From a checkpoint of a small masked image model: norm layernorm, moe top_k.
Rows from block 2 of a small masked image model, named by matrix and row number. Rows with one number belong to one neuron. Each number is 500 + 40 x the weight over its row's rms, rounded and kept within 0 to 999. All counts start at 0. Numbers have three digits each.
After each neuron's rows are labels from the 100 images, of 14976, where the neuron reaches its largest size: "responds to" is what is common among them; "patch colour" is the nearest of a few named colours to the mean colour under the peak. Only what is clearly more common there than usual is listed. The data: microscope photos of single blood and bone marrow cells. In brackets: how many of the 100, against the usual share in percent.
# gate: MLP gate (model.blocks.2.mlp.gate.weight, 256x96), inputs 0-95
# fc1: MLP up (model.blocks.2.mlp.fc1.weight, 256x96), inputs 0-95
# fc2: MLP down (model.blocks.2.mlp.fc2.weight, 96x256, transposed), outputs 0-95

gate.18:511468523541377460525428520497453493524554453461570514479500517519551498519464531524510549493456468452493437455489513472447569500498509487504552516566566526570514454479552554468491508498494452498552526481472494528414487466462481474547502490512556558480593470479538542495410462446498452500
fc1.18:472461457507577496436493462431481491524422466452495463517477443456496486545510492524502472501440493474488484481506482461430471476482547447411493537504449481482495499531434507499477536488527465456370512518493497471483458484492533479498486532576432487449397483501423491504400497500554535536
fc2.18:492449538496547531541450512457564451496502568496470518455579492539470535504466468534487537517463515511482454450438531506523522482394467497517513532427503502490451524490526517532404432524479516504474560484518527488612518440472570528540463482497552516482500480506539478571550408514438475493
responds to: smear: peripheral blood (76 vs 16.2)
patch colour: pink (69 vs 21.3)

gate.206:503497471413498495484518502437520479509494490501504384452491501500483504513455474479467542510498460481481511473406419476409472456415506489495513468441517436509517477516451489458470519499442493515569478548468443464562462418568434474483473417519540512504473505510497498516438444498466424473
fc1.206:481510520486502490487539465480486565443518510506544472520515535556531553456469495479524473523493507481498467478440524533552550551575495562613600486482472430522499512465550501517515449512477504535672520482474544538519513481512432533556542496523508565498531482545524517497521500518568475503
fc2.206:450621454461466469510600524520448497509510538460533492542481488537570456521497528511511478516546517502521474524566453480434440457559515557508489471510522499496540481512441479542533536544453481546523427494457435525400484534482472481493609511531526442513511525506469555484459523453472522482
responds to: cell type: artefact (25 vs 9.8)
patch colour: white (83 vs 25)

gate.102:508547553596563482567549488515535555505514449486531549542408480572464514492532493532484541507524504508518499387474517542523485525542438532492506502490514497502545470475510449481471532522508483534575636502492459526480512544493526534492498533519427487468509523482440472525507537506559442585
fc1.102:488494487548488575506467530526488546486498507510538574508432527549522444526452460539431540542522439514533467515453473494551443552567387501502474556413505463482516488457523525450428528506479455491516556528441501491423541545485520487459547536501472504433531466469484527499517513446418520474
fc2.102:488479533524512510515525520463520504499479568433514516534502501470545517485506574542583524465529519551443498490556437504493498538517465511494503531485536505566509558577452477448592527405479523463432501492533457469494520479460453513509504563406494535486496449579455485544452477457413484435
responds to: smear: peripheral blood (44 vs 16.2)
patch colour: pink (47 vs 21.3); purple (44 vs 18.6)

gate.13:471577506559457494492513520451536473472520514501524522540521488453449511492500509518483545439549497487423461558512548571421481480505466574529471536441532463547451456452540471498564506473401448513536467529440417529517486477529447511535506441463465515439545504438468513491436503489520572518
fc1.13:491503471467484486505486493495491515412471553508519469555518511527533486502507465526525445526482496495582442499523528484499473559442465383458475507504514467581545555490563538516523488537492620496460550482533483521495554544467532563528503502511550382541495545554524504482510472548537509415
fc2.13:529516537514405561604493480587484516476505473524505494504537531457514473511496489491440545563484473603486536574515495436518523455487525512530443486495501490551484444511417519447551435464486520562499506525414459473515493509539431568479539495478460475526539472511460460436537509469490453488
responds to: smear: peripheral blood (68 vs 16.2)
patch colour: pink (46 vs 21.3)

gate.137:519484543490529606482536483489515478521471447512519503507597476592451471449541454488414513487519446453507568485501494471560450523462455521456564519426493546472493451476514532471504511467526545518405503481437486454561501395524500584475445545487526479460490520516487483507488488470491486489
fc1.137:494526499496522551470562488503544488527515537547521456534512455515481496511537474479391543544482420467531539502525504474511459521467470503477451500484472589482501438426531429495463491477486530584549528546585470462545444447531601528484519533477494528448527512490571474410474525493475447495
fc2.137:495505484499486476500582517479485471523505494524459474441547490525493548491501515522463527544415460449548528523463500529490480546516515502450538455491519432451546555458412574576518461468513521478565559556456506438410517503556450446491510503544548488543504490489517533391478534520489565443
responds to: cell type: lymphocyte (43 vs 15.3)
patch colour: white (93 vs 25)

gate.120:497489544479529478510561493498470504534476523451484538565571488421543560493432495479493594527514571476531467503467534492519453504492405539457549458572538480521546480531497547481491531523535442461462526520503412465434498486491528460531512511520440462414443404474456496466522525510491482458
fc1.120:589490563499500450448509475484472499499503471543470505500467531499520483495536473497487630493502517527473449469452498472550501492476465476497475480591497554506558470504585491485517492557539446512528534541577390496503523539485490546425468520516496483437494387472410459499487458504508503490
fc2.120:514502484511522420537540496488413531454461585509584502478570446467483472493425459530482548510535530522504513551492501518481496523503553490485576496549475456533506526557510485489521546515495475437548521551485520368532471533464442490483430491481523507488523467590437541494471515437471515453
responds to: cell type: artefact (28 vs 9.8)
patch colour: purple (67 vs 18.6)

gate.45:480481522548430458488537557509502447494551476542523443543515514442469497462538516495446481485477509503433512529503459397444462555453533534460559494388473488503407516456452431476568489490481478478538573442514525477522510489473473479517490511460600485514437512472512495469483485441503554519
fc1.45:533511525517466511535465424501525499549486485496590454541476542485477531468502522494492500464539518487511472476481540517492457520570553556453522412463514466483516524473499489578607512482470512627488603591548535527492482554499464468525481549507494492440455534469533503521459494458523444541
fc2.45:522491507465481516436479495547544454504484481471499481438507510490511468560563413431493512528467528475481466555535579457483464476386533607474562456514447499478512462480526452490477517547504570515494530498480466464511481487599574482476442543504534460543520480559502504497585469483495483542
responds to: smear: peripheral blood (51 vs 16.2)
patch colour: white (86 vs 25)

gate.51:546508500567557530585437561471488532502506586496513445466490558573454423537468466425458554532544449435533517418512493468461487493569474525511537512560497456514448502443543471492562523494509531451475476515478460479511478580517522501541477493518462482543476474512513494566433524510453464477
fc1.51:432516479573544527501496553510465507502467432473490453580473561545535466575563521447479496526504460492601508456530533546498435495461461481533462555476459490487519532538412476435522505583538568544546448531470488438512504476497527427470502466520539492535518483469491476492503539480579527497
fc2.51:557497460524483543483511507538568510449495512473511460527412536461508525496528540467516510508533486499469499497524527495550525546446577551539528466567508449546535525456426413489518528477509500464472544546581530505523497470444498417482520498497470400433487534508489373503508517503500417527
responds to: smear: peripheral blood (84 vs 16.2)
patch colour: pink (75 vs 21.3)

gate.179:442437455492490444514452427482488450486465453452463490440450431477460445493438450475507468425448467457542437495451470523497447437428473496476425433491477480423491496470439497454491504449465480456462508432490477461446497461447475463475522505482460490473516457450436511475496502470496493452
fc1.179:510538524475539502522505485565445501488535514456527512497460517523503526507502498520449483493498523477533475434473511521519491493543472469539641481527501465542469484481543530453494502493515502560688545493460506535493451499533532565509447493511446523454524473426559479438470491497548428537
fc2.179:468551437490519501469526456447565511473482445428519477493499503554555396529543475550502490509526481545518507489479484515505470464534495585485443520503555499492463523540542527547429505524368491468585484481530486514496574507490441417542512433539528474514471516557494496515517477564463506544
responds to: cell type: artefact (38 vs 9.8)
patch colour: white (94 vs 25)

gate.157:478529442492490461493459505440483456536482504494542490495556493467420491571498576525575481493565517574507550500530522492534521470516562551587551559528509430555478509531546477449461557557470546528555520525516450471500538493543441558540502494456463509513498480488420489535478471452502449576
fc1.157:475504513511440451506469550460430549441503444520520478486467526559563553491532454496515539439478560528530509535470488504526458566485431416410431519532538481489521559475545462453527516473461515486413524524523520491534540515409528496429494524531544527561428570514488481496523487480492533518
fc2.157:587504573508415542506443526519476479496503470528521537453579485518447504436478541442537524446495445520476502489604470546481540556503494537478509545450449497534503412530481502472570489430570532563485535481465502477510488505549384515515531518504491455494473467540472499495519462469496464536
responds to: cell type: lymphocyte (44 vs 15.3)
patch colour: blue (35 vs 10.9)

gate.17:498529473542508574500481489430556443475472452517546458489553515465451515512478478517469478512467546485485546514480565481584492570526495514508526431456555447460472546522490545464620507495475538427527540541525446482547451459455499456479534509483514583557496505506467477543487487452576462564
fc1.17:529501453571542517475479513367514455461541527498455468557482526422451532516535465532443469514457505488459496493477494488549529590487533477501490461464516544456541497494476547508516486543479469448545503530522454527505463458396455558481469514465490571495503546510359518523514537501490493497
fc2.17:493477474579479508556457517489536539450489508433487511563510509540516494588484369469497533478512550525499430460401519495538500465540527516446502490430504476459492464469527457524435512501543596481468538558539475482471503537580541489453435460514509519482523452541519520554487490480493445502
responds to: smear: peripheral blood (52 vs 16.2)
patch colour: white (61 vs 25)